config = dict(
    objective='edm',
    cond_dim=256,
    activation='silu',
    head_dim=16,
)
Rows from block 4 of a small class-conditioned image diffusion model, named by matrix and row number. Rows with one number belong to one neuron. Each number is 128 + 32 x the weight over its row's rms, rounded and kept within 0 to 255. All counts start at 0. Numbers have three digits each.
After each neuron's rows are labels from the 100 images, of 14976 (inputs lightly noised), where the neuron reaches its highest value: "peak at" is the part of the image that holds the peak. Only what is clearly more common there than usual is listed. The data: photos of arthropod specimens (BIOSCAN-5M). In brackets: how many of the 100.
# fc1: MLP up (model.blocks.4.mlp.fc1.weight, 640x160), inputs 0-159
# fc2: MLP down (model.blocks.4.mlp.fc2.weight, 160x640, transposed), outputs 0-159

fc1.606:075145167094123128179110099143114070083153107112135109157114170080082125117099030177140135090085139079120058101188105109107135143126125104145129171061152154174146184112100127112105119112113142136087182125134078182099132102117118133101170127081161107095148108133127135140175147125087082181077139156128051092118131136162148098093129071151143103121122155191148106108114200177077126118134077140150114111135080126141102129105122088136127111094155140156110131130107143060126165141101041
fc2.606:171118104157149124080108136142102192092117112157122148134119095085140091136171204060104120127170133162191217136051167103120127149114137129133160109169089088151127112163087178103149096130136106154159064139151133110127140140159164116139081144146107120097112170112152075120108099104143114075151097132135207125157137148071102150117160116081083133108110139137150132133129043059103161187119178134142133137094164117177129110111144203117141155184151128119147143080135103065103107135169165
peak at: middle left (30); top right (27)

fc1.457:124157119112128163101104152152102096156109111102119110151174133061180116146143155134124136117112042108135100180119134105154151127135133162105149094139140141197100159136165178142135067091166144111162211090136140153065123144099139148089123184176113073123159068110170118153107133098085116204100106067107126142113117151150129142131152166147214113203113116109113123154180115170110091134139084112100081107191116108171135118052143089136118168147120144090129167198155095142115165117144156
fc2.457:145073089102142157141151142146168191123168165168137177043088086155174145091115119125084090115084145114101129107188108121082172104119132067179124153166146133112173109084112122052154163143125136165129105146152131173140124157126151167223140105150142176135139148152125086115107121063153137069135173153122136141116128133127092165172097063175109114099125088136172075132170100131074083105130159169159151133106180149146097114186082120071128106088164155135132099107118114114143085107111146
peak at: middle left (64); bottom left (27)

fc1.280:114104136092142158147123108093146149129115134125090024099070142154157092125094059081188162145008188130117153146136090117099175156117133150079136106163162098154151123117148132220158132087124189140143145112122126061134080128103079142140100155125121127146191117148095188120110111140130115130156110132170154141063124120105137118099083111135143085148138121168107133180095096125045144166159135133104105119148132134149093157076083104208133132127107110139111123106144132174102107098131148
fc2.280:123126120182095070156184152164092172094172096111132156145143150099103142066133147161124110111148130113169111149071137132159149092129144136074101140142025207078062124096163127083130123134107143136125125145133168160135095152146198079107124111108170138137117172181158133127187142140085105136106127158187077154179125173174153116191184140135140137135103148150161126103142139094179124115134153110139162191140111105120222119154123133080129141134145163103124163103095166123134118065073133
peak at: bottom right (70)

fc1.306:165122134172087175108142123122101152101191157106115142115125150142185119128118112084169146133079124113119108098153107116157132154098158139101082165170095099108098102117171123086147192103134218127160158154190133112161184084144124118162144117080149087148156111082170143078149107167126124107121148140150110100130153123155141110152126183173159171126249105108124141204066106095115171151105134089078072105132117188105145094134150105088076104122121126118081096089081165132089154164123134
fc2.306:135097050072162102133118107095125139169077114169180132148117118160055119139159129131091109092146112184136189148084182151161121120171173117138159075086142142197167153080100111130112104149088062170151095118105151140109063133114106125116174121155141122086079116186130119158132190103134105169143142089155140172122140098107157143107166164126108116098040190150140145093174120142118103127140133174165123143151110089151104107106104133090108139180125169161185165181181093118137094111156138
peak at: top right (98)

fc1.130:136143111088133151154097127107093143111115087103096192119171158159102087125155154142126091106145144099123141066049126062163090174119159133114177152170102134136075204076062115147113194157075109179074114148146105183103162162204134130153085171093126140093167170131203166136178099121129106133145128160118159114141137144136114104102101096148184118058105146132106115127117139097120166165089174139107065100134171077150101121097107164133134132158091132129158118139076150140133121080126110
fc2.130:096153106113114070117149166105148063184098141136167155155050063156168191138167122132110182121148142145122165105115212083154138108105127142144120097074196162110149020122073102132132071163134113136108154113111127097150105070166141118088115113146139098136111120139127127099103139167146094115128142109112101118102122122133096110193074089124032131117106144089141157129161152094117109099130128194089176141092138139091129143137146077134118172110131125091145079141143066110141162187153124
peak at: top right (86)

fc1.367:120191176117112129163160127132112091129138102158154130082105163095078106169111133145178065085108123137140139107070053152102141142125142111156140109191158112136141158127082150127181100184158043114116126121149062101147054130125108091111124096132136135109150077161147095177100108153130171159128159137153052140157141118143173117221154145071089093142094157154116155138141165071095097122095126120137123151161090095165179111118138130103130113132129182190120053073153114107137106132161111
fc2.367:090141141135130097102130129104144144123118130116109161145103169058125118151100157144170075191155157133101099077076215140095140181118132100229123102152132160136148037095121101192103164172206090102137086129148037138152120123112140142150132132156077115110136077127086099118114155134156122158139159108138048117156135130138140092107148078083065166141117113112120098145134144108124133101171172154131156129142115104120159141182172123084084093093105122176093081138158117128139114161156092
peak at: top centre (44); top right (39)

fc1.327:135075128144102104154113149160115110141135154077110101102120099166161070136134135089103157118065140095120103208051088166146185118120183085139120130081147149205166178104092135117141125099135125171143074143096122077065103169119167106179154187168089137101102111132143167101099134113148154150104164138169126122102176059117140166153126194101133085104114154158177093133109125113152177180192112109106130155153085081175125100179111121160156139146098119114130127147159097134143173085086116
fc2.327:187109103059175111129134117111119121101132141149156098144141086062186108086143127108124161150140151171097128106119221102140138132067120128105093109125082102072161122098136150150183144143121125106112127098155116063134139085131126086159160139109144200168116107096114180139103155139174121107089119164134098163120119179140090165075108136152130061184075123137169147104193136127090122138100121139205175143127138140159106176091143153086118165185126091110190141134201149122076117151080153
peak at: bottom right (56); top left (37)

fc1.329:160114164189143134083177158113118108137216114187159143073093152131122151153189160123107121121110151125162156152084142192153115158207171153175080164091068143092113101112161123180114155154136141127129141109136122104156120112112181088115170162121199154164111168134086132156123147152167145069209108154178169174149153152118118078123122091185128150130126126132132122181120108113117130144115171155156146146090119162134185101099154168107131198141142126148098144150088105142194074130116094
fc2.329:108074133125153128131107138146135167146127151161107073085088124107204162079075144140118117155115118136156144080088075077151157068090120092101182100144123160165154125134058119135141092163133095116121121138130130141147113122124121158170106129139174120156137090095158151098129127155156077142063147161179184130150098114127122150143142168157153104165179141117254143159127150132127136168153104138070113137128139130125084076182100152142176029154112126050155124144136157176136177086145127
peak at: bottom centre (29); top right (27)

fc1.205:150148113117143177176093109095125143164112151133112144144148124161078076125129187138169174126114138182142161122116147077043136141104129099135159170086129110139099173103038128081096085103138127080097119086161088134049167104143102153089136075129127182099143127171127166193115099202165153162138095088116094124120119075169129159128163114101105157131114093130111106124130115098155110156095182080143152101149080100140113099157160157187096112133109158094104183128036158100122099130115137
fc2.205:137119112106133122104134119184097092116165110099193141158068152080131148173104104117082120087185130075116089102140122106119133056088139123085074140194134087186163046150150129147151114181092139121073101131092095121145176111097124155154141121143150183135060087112065114162138148085046161097130160149130092096121111144103102099168104120148131147108094157132146090149095128082090059138194078150160129127098199149125097150136174117100123115127141052120141113125129111136102158144132123
peak at: top right (97)

fc1.388:106144126082102167093107148096111116179154116125174127129128087124121143139081185085087116123146072159186094144124082106115137095179114147153112093133117104105135122135198065171110153153083155058115115181173190127116160174110129169188098111107111144162210105127110214101159133127066120137124134132147179138136113136173124150106106129158122140147063125093145139113186089174148136146139083167107055122161106131137078118152123119118118184118102103154141102140123076110087198118167079
fc2.388:174072115186185109147116136164127163094165147115084149144136164168138094139214080101114099145155147121063159150110141153145141155109079064104193139183123135111106146148073200102149094126159144178141120105089102137115134088145113129079183153144160149145094183162122112161111097109161145126133148159131113082145127150094149114131152094062156094112118123152093193109082152072116095093176140127116171121115122082123139106072132147113117100123102177111109154105156141124122036191134187
peak at: middle left (54)

fc1.149:068148110159097127183116105136115167192103098151161156134145122133114111163141183127089154135128164055155117119117085093088155086128172133090147144148137083096139188189145121102116186091076049066125156088067111105104133134160170152129116114125125120144102143111109190138149144174099095123107101146123089124159200134188138112138119119092149146121084190163153173115167127128099057172114122107160110137089119164090114130084123097101139111109136151172093166098075142175166106135051161
fc2.149:114097074093098127127108147079113158175113144107159149118185110162096099176157135160194151159131108113164122146108159132137175073098089142101099177155153090116098088126162057094086088075118147064084125099156120112115114150178160118112118099167079108156112111114057153143108135121132156123072131169088150061097154111175113075124161106133130131130163149111101098091146092176120056113112113118165168129133128146162115172139154115164181136031155120171111144148071076188116121143126112
peak at: top right (68); bottom left (31)

fc1.336:193112102156183160085151104144159103128133118210094137099165155123104124057143117147136129129195153128124166050094118113094083167152136118189161098126180108150158130164136148155151130079102119119188178117158159103112085183104120120165102239121152099132089131133084143095138155103164148144067121112093171186084104163151157098105117147204177165111137140128134074104124143145113102111111116107086085129135121141131154088122116165120126145126115093075158199175152162113118133111123154
fc2.336:132139096148100137144125147091106104099174095142116135164092120088159085145120156112165112182070128169181146161116160133105151108115115153083131093185126111159122127175154130126156161078132144111094203155152083155107189089142146157083168097124128104107136101123167074130190141153129110094152100118118114130161145157100152069073082124090135072115078107166127125156134171149167089055114202098197098065124162174123123129090178133112155150175079165132114091094124087176173126144146078
peak at: top right (56)

fc1.561:189131097126096102103112102140187147156108044116126136097127109126138163112126086114143172154207085135150175142171106168078133138140195127102108151091142149149134128147142134081093163124076163141098096171096145117132184142131146175132106129092177159096119168086094211118160106182216149128141157133107086105118181127141144072189182134118146118065129095120147191122082125164143090196146093092134146107118078182164124137123164162152166119103122136167131151154116108166152144129141146
fc2.561:116113114129165169143117087108133130143170187106164137169150137167103144186121132130155128168133141161161114126188185108123061134127123086097129159107144130113115066101112117189097104108087099131157098070165103202154144096186103100121133070144091127155101125131089114137105173119121116070124163147096131118129069074137101175088131113143099163147156182111131096112084108123114139107160168130108198185131168048137106176197149122144142127117163046134095164107084125091108123150135052
peak at: bottom left (98)

fc1.83:128148021114128183154100214115164177144067155154063115088124103174111139155148089135161082133078129098132113127134090135092114132143131117171113159089078115189136130121099145136118193139113132155140153184133105140134144165132182134070115173090118162146112122125135190124116094120177080144120159127138147144094140144136169146146122170111164147125167151072130208159158106112179081135119111150139082175137109073187131166093095114131209134145135101136136171157093122157141140069100102
fc2.83:160109135132174094126150149137127079082153070119136087096094112120120195087165080166150149136138169076124151111155164093100150140118126149100152120149127131065164075122092125134111084123174112126083146183084168089166119110143102166115156099153077112163106078146164134095117106110118208110169124066145104121072111178158154104111109106125147104091109158141151142189057122112148145086069134148092181097133103125111085120079153085124067180118084088075099158124153196165128172130129119
peak at: middle right (58); bottom right (40)

fc1.454:139119136127170162142185114117142162197167089081144069126117116082097148185122124198123149101166133090172115083177153175153120171149148168064132089102084076080124099149140215123073109157101145136124126139162144125176169128118106139129131130204092106142108139150174123156104054181204100136166160170162153166125137120150108066138102149152212125097157115116123102093134081149136142091152125089127122162128121171139159119143112131192105138175126142140141116144165136105171141098099151
fc2.454:146127084130097107141079113171073143095118110154178186107088109154138140098110136075147152201115104184097190154105145058099082127093136075191080120162120166173169160126132091092134158126115083109151133156120123175081120128141147167136139154088198158073182096096117088105147129110072123118090135166127145121059110066184120176131158144120098172138112171173181177126131125117096108165099093156159118104131085131134076159110143147136170118099141143059140095085120130144094116117130125
peak at: bottom left (35)

fc1.627:152163171177102114156130182140108113148190147130110050102180131195165179167150136155187135116080102124104162105166133135120150150136145106196162130109100123150116139138084111143139148130128124150129080124084173129122125179094151125131152158164143190178143182144142212141095124125091090112174189152117099165117181114134182174080181135117128173137121157170122160132115133109146158216118093138180162172150177127162146131144153156114086151168156140151091169161138128097108112117162058
fc2.627:116121106157195124095152151096139155077134087174163170143075136127118084073064083151124108130146132147158099135070221094141116124140121148090099177141170148107135082126213154198088121141145132075115108128192116121162129046128108172108097112128138107145156107154129039133164159078137151110106061129181179114126134159154114109133156152155162092147146139082106169122172108133150114088124155145147106088131134111125121150043096122113122144098161154115151117141154170124143147174087163
peak at: middle left (47); bottom right (31)

fc1.531:180100169126141115151115127129172141147110176081114145150179145134137099088149160108152107148120083065161136160132119169141136118116140114124114140093093185163119122135112070142198098170164105133156129112135087079167136087122144115122155090097100140113151144123138135165124115184101051173110146106152140139098198063148093086165111209146106097108159148137118115097131142166083139119119025041124100068131146100104136067155130155156124098121180172143124133176082102191147162094104105
fc2.531:090161111150119154153172131148107106149103131153132176081120107099175118147075074154106117145128105187130110118148196115106144118124171142118169128120148060066162097154157187080096161119158152116134116120112143142087094099152112165145129198138155164142120117129084065090130124130169166083213109180103118158149130170092149153104126063095184171149126096140131141153153105119129107120117179221090140185055115138186157153164126086113120163112136088156145104102119084067115144132133171
peak at: top left (48)

fc1.631:129129083082107186116148150180136224089099177143123106107153107116147111143137159104138098115133061164133095099137108144145173112109115162087127106107098174112135124165200105153145080112156104149148180100158144108163104125132141111146189122190125142150155146164137092110067147093155090108132157103172138192081107116114075197114126157176150160078120141165128113156162096153112086060101106108136116108089150140130148118125161107115124077120171170083199160161139081205097184133096145
fc2.631:097187142174087075170148149124164085179152115108078184147119116110167145040089091137116121085150150128127139077149107090091150112165111128149110133108146095142076119116079152066183102121093137080105090155114144135107155103117113205099121142103101120156097109131118133141144157164109176105148084126121103102181150174126198125119107115074090102180140106107112109115143132066159127113171138157053203127106051169161135102139137125131161194150088085162113122139091117127138074127167123
peak at: middle right (43); middle left (36)

fc1.637:097151124145116156119105138203147103173162091149150125131125122078128147109141101117093180111145111139113126107110057155212150132169154081177160121119168162151143132146081089163199149082109165133111148129197086175056104070147150147125118124178162196150106151140093138105170103093157114089145159182122154079095139133117129074153054118156100091176118160094123089107147124177177115159108115143134070121115102172115166111141155103168115115101146130135140085102139129088116129058148186
fc2.637:142078154111144108138202110164104122157131154086130148174119126127116147097161130140089140132105169105126137114147044088118126072062137127135060156097116095064144094174107141111137142083114122116103105157126136104098141169249082094139102145145144101106144108097124178131113164126074085135073094107101111118119174091119069140158123098038108110108118174128164161131103187115139128208130105141152090107145206127138068155106147158125099139191107118147131129145169147103104101149105109
peak at: top right (95)

fc1.28:119151157120157143136106221106128142187115093128161145124170124161154140089173146116122140116106124096193100130108120107130113127074146166120120180137119099051075157145113141093089178118145107130116101171150138140141091085111094108118122173188135149154075129095154118169194103120097117150177080041120118097089168122198111122162084162181117149094090157127118058187117099120088125087153124128113134098106142139102090117166173102155080140115158130069050134133146123150181137109072147
fc2.28:167147081154110140127081131189138089103108146076055073147091167074137164130144130133144152164140089109119132081158040119142128121124113100165142071110138121190192168136104125074128119136126116098147121099077150120127127109096126138103104096063136106093155137176133161128075161159113108134071118147222107130142104111108139103145137107101163129124178122230165135126082119119177130140143120160162103158177081133127187115074076122089168094121076165139161101142114127156103112172151099
peak at: top left (60); centre (36)

fc1.486:097082164135098123131157149147140107196153129168185139158128134107126065137182105146118114132166100112138105061095073122078166172151060067110132140157091117098136153139092104098152196155138192145178126117144120127136138190205152102194106108127130148094068129127147088091217103126148186182144119126174137209092144122152149121163094140108125086079176172104106103139117097154121102108114128095108114105198106103165170145116139130124122133112133128127131160083066159133138147122144151
fc2.486:132157157077058142165137148094100099165096133173114138170137098155182199125082122106094152112165169118126098128120189099135125122097134094134097143164124152117160124188150136083130177148156107166142175156129072083145112133149145127088150098074113137128071086158204151114130091138154029093075128105116151098119136163146176138139123116147097131186153102152138166096096116122142156093177166156130091129088156141115075200145139156110168123126153132124188093162123111109074147201178139
peak at: top left (100)

fc1.91:160152169084110102109127112215139133179145144104146093086117116173120130111128122101215129127117112135089077151111161161157112136139160145130099127151122077149110145074137069155063113113093189125086155158146162137150101185145097128124102154174142134116118144123108083103157175077078117107148143125125157173120109154148059129125116142171056089108168115187119066148089190139107149163172151089136104144172088119195127122120126117136120129124072105162135102158184176051142087102099087
fc2.91:139073096197133138116118149128131098069107148142114151155164197068156137169127084142058123181121154078130137091166125086130148101101064127137158099123123166066159141151090162094145099139132128139120083097099119080155132102133118115117154143105132114083108124153126126182135098170111119104149078128168133006139140171141136135128159117038226134158093135091150178122142111154182143052155109132107160113132133118106117132085116106140137119121161163112105119110098109144107139179170194
peak at: middle left (42); centre (30)

fc1.501:140126131105091100179120115133127174127093131100182139177088104124120117159093126138108218132073127184109090155144079118163164094117135118125151106132114183129084159087079144139084149161134143227133107110185145162155173095124142153088134118101084095107106132088138153160118147112156139075184070140107147077165121092109142170170065140119122167129113181147149195135169183077157144132094088113128147110180139113128145107067123169168113107146144140119168089111100056066124116119096151
fc2.501:145113157128128139108125134117078140108145093108114104087180159115138097113128143102123068096124151103171115087058181143145094163176107160114127221158173156127159085144137095178120130136144080120120113182120095050119119151173137129128101127144149164173122162098111087082113175175125125138099129125088160117096087148177137097107140137148120136184124063088101080112118128116121154116095198097156104178051163158094085146148146166095151204128112078149116195125145151183145190102149114
peak at: bottom right (81)

fc1.102:182151135170129121132147110096136180154076134123161105162141157148149162067152133116111073113065121107133105110119133191141155149099098139115152151122176194131067137130110166148135139097139138134199123096114132135094131143060120109078117178038175139178115173082154121164164139116117157100147185131125197157094177118100082129138128092146203157122067091084106075171146146118108120128173158177127134144117051138111159152109112158115133107133147174098144089156113149155066164109163086
fc2.102:099118177114123136148128170149118104119112115148120157080078065057103115149109105138095160164114128114075120152136105092077088137172110144149140154147097154076149173134106104109104099157157089082119198154106124131164140145184090162080133134171119112056128064094083133109112134101108110097130155095154120065135097121113132147141096148142168122115107155120210139157103118075145088156040095136165100169149152093126118101111133141200197117140084136184130135103091170147129200093181094
peak at: bottom centre (28)

fc1.376:120076175101098152077079154153124194122157072111108168111111105082157072128146154156123168162100150094160129118155094065154180094147165134096084084179099122139109166110157133172172094106074104166133111177168105120132132124129141098095161094163096110140072133120090095166143035067112122115111138132138160150192115163138173118157111161144116141128119141119092149121157073175108151097150104112127135149144124092173055101190160159107152085120125143140052137091160075139169103098149143
fc2.376:102145131122193119105119139097088070109063173159094134102154130147147178126146099119104113118128149186107101143111198137144039114085080168152123153089142121098166103153108107117114135141173192097114135130071136121145152131159092162105109168117121126117139115127165121106145205162149184188151077134147139103121094123163093124120098102123173100152134089129186145122113173071163111132124163134193135169098111139053173195064101091160135151148134132117127113167117165138077222141128110
peak at: centre (95)

fc1.469:119113089064128133143148135148145106171166159098102115152240137118150124163115168107123160097087095129152084106164094130151173174120203105128169188077107136124104137181153125172124163131071130068067092147181122131087146119113106130103134117144190193177118123089143174164120125119134104161156156157137122178136114119149169120141064194147141129131115141094156169210070100105078153123149138110143138136115116142142180128159124126129107135186119165110148125131196087087131116166163163
fc2.469:163105187097101134126136130084053121137112095170053109154095148151090153147143134135135137097141076133126156131147169099150097093112109150076103158124120163124167102154153128115144125124105142125148140141111144149179161187143112121148145112099146218181117141128102132113138118090068168133135116177191157091102110147079108128147139141130166151110075112160201152081142182178112173147108170111185131087137096082103159100108091111135060063128109134150103112114146185189174081117210087
peak at: top left (52); bottom centre (37)

fc1.586:135091118144085109162118127104150148194154167162154064118118105180144100164165097094061092134087177197158102108099118113128065096135117183151126132168095147161101123086120104139140196126125117101144094059097158085165123133119118134202119132152160168131133109161131127101171141129107149070145132119180164085065172124104187175132136139075164169153165086108104139097136172132072120136144149103149123156151106172136151140056109075085190171102132138102151135179171162115128120110151102
fc2.586:133181145116147118152128105156171132133154137128119209134101125127091217080124128144164099140165110071062105183179147116133172107138133139140126121089123099112153108155162180138111130083156140154142139156157125187058154096108124150091103152138134081136121157114131143134130117109140148146129183139090152180145146165150116078128129132195098062048115139141102103130165100136133108147136134204096093094080149032148113095219137157149071047138169078119130146127144139140117133153130136
peak at: bottom centre (44); top centre (30)

fc1.270:126132139119111132119098172129129115145118127147138153108164144124065079084148163127223126116110048147085154156158139120135106117117122135138125120144156171133171180160122139117119128160161138104124166116164109195146162116128088104117146073149130129151099109142141063165077128147092091176081107085158088080100150092161074065090153128135162193083162112106034087128077121100148086152075104086093147097167156136111149125104087092151148137048145157167111134189104103144122178097117098
fc2.270:123126136113138164114123155157082140109139170099100119100072103156112141197111122142061119102151164115142096149073120141186101127136130097059156123064089113182105149109121105163168088107096132174118113100118113082091104149124105177165124116115172153102149112078150141102134114076184150130156125101141227179137130086097120162135131125198091110160056152102195123124125093179090166140129104117161050142159139152163120122146182133137110103167147109098175138103178132100135081142064168
peak at: top right (71)

fc1.141:110143111135146107110134194127129158109053149062026155148118128096126149098094159166162135135094160130152169190140101125129096158109112115116100162135083089186148160110098157137118084124100117154132073154168112061108127172088146133124142106139093138136166126111145183140069130143169130119140123117156131094131117092033094130131115146154142177172174136108108168158090133088131140187171121092108113156126075166135144150158089124189123097183130110111086142156189112087090182103085192
fc2.141:117091124150119135186112146125172146110196147118121110187150104127144135151171141123218177187115070182085129150108161098101180053116144080162108162134118131091099080126123099204181118124190125126105122099129157109183124111177169062149145166135154176075131120108085139077120094081126079117090092141136083129130095170115145142107157155059154117106097199119166120098089104109130142152131133129121152153095162063103136130126116161131126137122137170073098127149119121157063097118124122
peak at: bottom right (100)

fc1.167:128100126179084145083153075129158079108205113167160120128131183082180074167131121139128099138163141111140136090147137135145121183120162154135108101152141186050114134104200115094108150139139131138202149149151140128192109098146154112090177125175119109156137133117187103116206095099156106107130140108158098105166108088110096143166132147113155177088168135140142113149113117136154147162158122097152049151201134143110174174110116167152113116165176172160113160137153096119067158171119060
fc2.167:093223170165142100154144144116138197183103128081087173160128110141135161067111104119154138077095120097122101154131136126141126154137085074131148159136115076157123131101052131153189188178117180167121121129139167129100120141151093162180106138097150138152152135130133120150042149174123216123141136157088162160081143191108193118074160122125113080137130172124111123135110168115086094108093142133086185096077127154139126098161155095112133152090128107080133126143121123107171081097132160
peak at: middle left (92)

fc1.181:183118162121073094137071108108135118093111164090103141081188135131116146156171101087111131127111179135114108088182128118157142153150168148212153063169120106100111139138085146167130153153160069100140160133099147130183138107083124138122133108140142110121171152097124108118094118160104177129118157114091121140111092185092139100121143165242172136055077113127155151129104084135161068172140144179122156134101142166148117102147181102161110109142155188076098138110202145163117095075109119
fc2.181:072097107136179167080133175148092103153099088136168101221109127112165126141122108103174135077153103101137161123049153142110131100164130145083163211138166174136130099077187146157114115105143144104150134115168127103147098123131137119182161123114072143171118151098131109114168095138125025138152107129136100136134129069153140156117157122086085158205133115091076097148094140131085173103118175094176143176150112144132145112123133145092136172118054097193137124097110114099144109171140153
peak at: bottom right (73)

fc1.166:118118089098141115138156112132182112149143119141120144077139127070142150111130125115162188107153159152150120111118107138065127144143101135128106063117172162180081188122100169122110162119077113112092096092169056113117108153073139132117140091168192126138176160081118154077082125136085077113207201142040137099170140168094085130103135079180113122076098134077108101117119098090120163116164179100129086068153092132169155115072103147132075149108127165145128090143108125137158114113121138
fc2.166:143140147104166101087145127076191157122136145170139185170143091123143134094083105118121172128134180167103115121109198114031136088116129126133135147091100134155169038185142119141154102106198115176097158144118185150156142173173120119217107059181178063117166115120138143120113164175093106138133165099080135107142098125113105142150154087062124135152129169110125161179117129106150113130128157182117119147150145154146124173105138132131133137167163157151119160124159162122157131159052102
peak at: centre (95)

fc1.552:124122087166176070094119120089138136137151156188176128103096136120149099124132080168140154148137066086147136077143067141096114144173144133149106112148069102127069146173164146141136177130122172128138094124146108133106201151086125143109069071104153147125115116065127113105180160093163067115138180155135120122116154101128120074136139132140166126080143158066123162118159109065134125229181124124100150133171101095182130137099103150143106143084159176143153128133097147205179130067146135
fc2.552:129095136151121143159114140130199097173119135124092081118138109155111187122088125108138122074152198161114145183151134115120131113150087162134135145103188068138170142170113064202072106148166093195153192197104171134177129072182142130205122098108166100131126126104166160088138163124096090160111166129147121090159126062115166161098149093082116144142175140143068137203130160120172122079145151120118188136119139152147112153099117136111125112143134099137135171118148196143128101131117125
peak at: middle right (97)

fc1.497:107094153171129167142103126149140162190144125100190103133128121120113066101173138165154158165055121137194163093154098171131173124111112088155138134102133138099142182127114142107107093194141124096183097185164184127120111142162121098142130151147143129144116133086189191121145067157157109201196103120143110146147143148169148114166075063091171140134171119128071123114087083178157156155122134109115113116134067118133114140114142135135136130092177098128057109159135109030154117159136155
fc2.497:152158109146127166134155159018124111068079126150097216106098144117190120124081165142167116130163118116155137154132176094133096120119147132161077114175087130126131070153147110111151167124169134122164143048087100097161174134107135173119100048131107119138098083133165136117093166083089113092106161152161131108161121187111098130192159122149126120122114089159132124100162157099137162102169149158138118150081169107106123065183119161177171127130110123098178113171104147182164145158161114
peak at: top left (77)

fc1.512:155121152148097094083106129126152133115121162153113130168095148125086164151142200083129097112135183076191150041094124089157132122147157133121167062082091111150213130179181133172108161103173169127098121139159110149133095155111120173112173107130084179194124155156108166092158105136154123051142135114164155141153103089143138169166156123150157213146116231129128177112119174125098123145107135163096160148107091157163168133155143176105097136144118118104156147130145147130142126101158143
fc2.512:046061126123093133172069123161152151113126095164155148105154092057126088109106117160122124113136106150095073142175136161148127121155120138115064088120136075093095162062086076078128098143097116133162129132135157133169145111145126128136132099074186156124124053156071146143148074161154146194182169213121078103072150105090159118110088085106110121128129086133169089161183120097149099141133128134156126139174137154106094121178060160133124151115140143170102123116127132186115104135139145
peak at: top centre (63)

fc1.251:184126109125113164085091153155128098119130078116139105134107126185150195130181094111133082141114139167086132136134116094167034062142120103168139096122194113059102145133088158121090151072130134122143126145136161181116183102120120094139140130162165149101168167111128117182111154129068155131137138130126159216080062153132114155095094146131137164114125150172121145101141165189111129138048075159151087122159111173111103129078096166114149099107184137130131113118134141138106048104176140
fc2.251:083114139146139117183142103107115168138167140142158149176141145073112077135087158136156160063179181060139102173159173113113213149131126153141116168142120163198127134155120118147149115139106171143154155173095142049142117171118144177115156096116115150169119143167125097071163105088159130132147122132087095043179184150129112086158137130102096072110144118054115126101127110140148111145165156109121144098100138150150139085116163150122130199102046143160118176161135128103151193155129123
peak at: middle right (42)