config = dict(
    shampoo_beta=0.95,
    adamw_lr_other_params=0.00087,
    lr_schedule='cosine',
    warmup_steps=670,
)
Rows from block 2 of a small class-conditioned image diffusion model, named by matrix and row number. Rows with one number belong to one neuron. Each number is 128 + 24 x the weight over its row's rms, rounded and kept within 0 to 255. All counts start at 0. Numbers have three digits each. After the name is the row's rms in percent of the matrix's.
Before each neuron's rows are labels from the 100 images, of 14976 (inputs lightly noised), where the neuron reaches its highest value: "responds to" is what is common among them. Only what is clearly more common there than usual is listed. The data: photos of arthropod specimens (BIOSCAN-5M). In brackets: how many of the 100, against the usual share in percent.
# fc1: MLP up (model.blocks.2.mlp.fc1.weight, 640x160), inputs 0-79
# fc2: MLP down (model.blocks.2.mlp.fc2.weight, 160x640, transposed), outputs 0-79

responds to: order Hymenoptera (43 vs 20.5)
fc1.406 096:140130177124147099126096057143154111169113116144101144089129094113111125115143149103104134138104164155144117135145155170148159104151135104095105144160124153107121139109105096139094156165089107103120135124137130127144125144106180153139171130
fc2.406 071:144121101098143136096160074142131183101130127115085110088144152156089129098144154099145146136164149127153093129100093136098131073143140153116117112113103140149120111111136090094119103120175130117140088114126169107095158111133107142168103117

responds to: order Coleoptera (56 vs 16.8)
fc1.331 101:147116145127078104146079142162111135125131133125112127112152108099084118123135109109124108112112114083112123134147086117108142143110153116153143078149098092119133131100167132138156107174132147115133091117150108094096163119121140139078140150
fc2.331 083:097136109110097093144147132122126126117086141156109105094133146093145086091134103130131121128134106108114100151125118110164141118122133127120191126139156158076110127089151145140105129167136128145139112123082116122077162150131105124194122138

responds to: order Hymenoptera (59 vs 20.5)
fc1.581 130:103139170114154108164154109141131153143124115151111153103127085136134082125146110144130139112122146141115129151128138176164151120083154145122121148130103154099155176157125102145133141127144110135138135163152149168147164112134127118143121141
fc2.581 109:117164101123121119159087115092124102110096162178119124142098143150119093110114119125119113137179129124107117161147134099117085141098133147106105131122146130144090148154112126098098139131148129135102082121138104116066116164139136153151132088

responds to: order Coleoptera (45 vs 16.8)
fc1.189 114:086095116134142101176100115127135119095108107084144122159117138123146130117099069120148118127124148127114156163138101147125129150116091110119117161166090123116128151113135131103103113156144065129139112136156164163121106115141166119104076099
fc2.189 115:115137094131102123135102152096089076105116113181117137114165161148112098157170135101187132147102111109130118135139122163120156112152131117084148109081171157144124132151098142159127109121166141145158121126110099103121121092134115157125133174

responds to: order Coleoptera (40 vs 16.8)
fc1.207 092:110096118130164093108159183134127098120112092125127147172125102112125134122149140155118110110136092158135134175141142158117124129099168150112133140109114136139194122133135130143140162130136168127158137070096109146124119072109118130139160146
fc2.207 085:163149160112099131137114082124108122128143153122134126113126142120086103109094074070160140136133145086139185077141132134143149076141085107131137125152099151149130075129117114161125146121118107102094122172157141170131116166126112130151093134

responds to: order Hymenoptera (48 vs 20.5)
fc1.379 078:166096127097113090109139124121098112124136143139105129090153123088092112127112085114117122065105130118143135126136100094138127140115104109130143128107125109100129135127153116160117143108124104109097114121145144174159176136121124100074113123
fc2.379 048:148143124105110116102151112110085129092185093120122127129155116085163098166101084132165164136105087150108116094112110120095120134115167160125137114131137147123104123122137107135116136122162072127095135113103129129164120127128150089122137115

responds to: order Coleoptera (78 vs 16.8)
fc1.521 105:135092120171091137144126142127139107131133091106176105095135147153138120151147130104118084122135163114098115101165084167140115117103157101114114122135145107140105140109151078115137080119117155194114115118095095097122155078101113155177132069
fc2.521 093:125155154133132129133142149146123152100150139094164158132146158097158157130128078134122150119118149121126114120133101163134109120115162134126159149134129136126124117108191138162155113143110162084080134096099154121103118175145121095089126144

responds to: order Coleoptera (36 vs 16.8)
fc1.250 112:097111131125132117146146144158108092128116127146174080124119117116118126102137118134120118060138126139149118113108090144141159076110093118099107084089106096140125108094137153122120127148140144147124131124108134087104115081106131108071084087
fc2.250 115:175124136142091126124115097133145119100121102122081084127136133105136134132125125128099101119141120142111134106154128142134128119178099130120140082104073111191136140086135114133106142119108126153119127105099111094151114104131145162137189109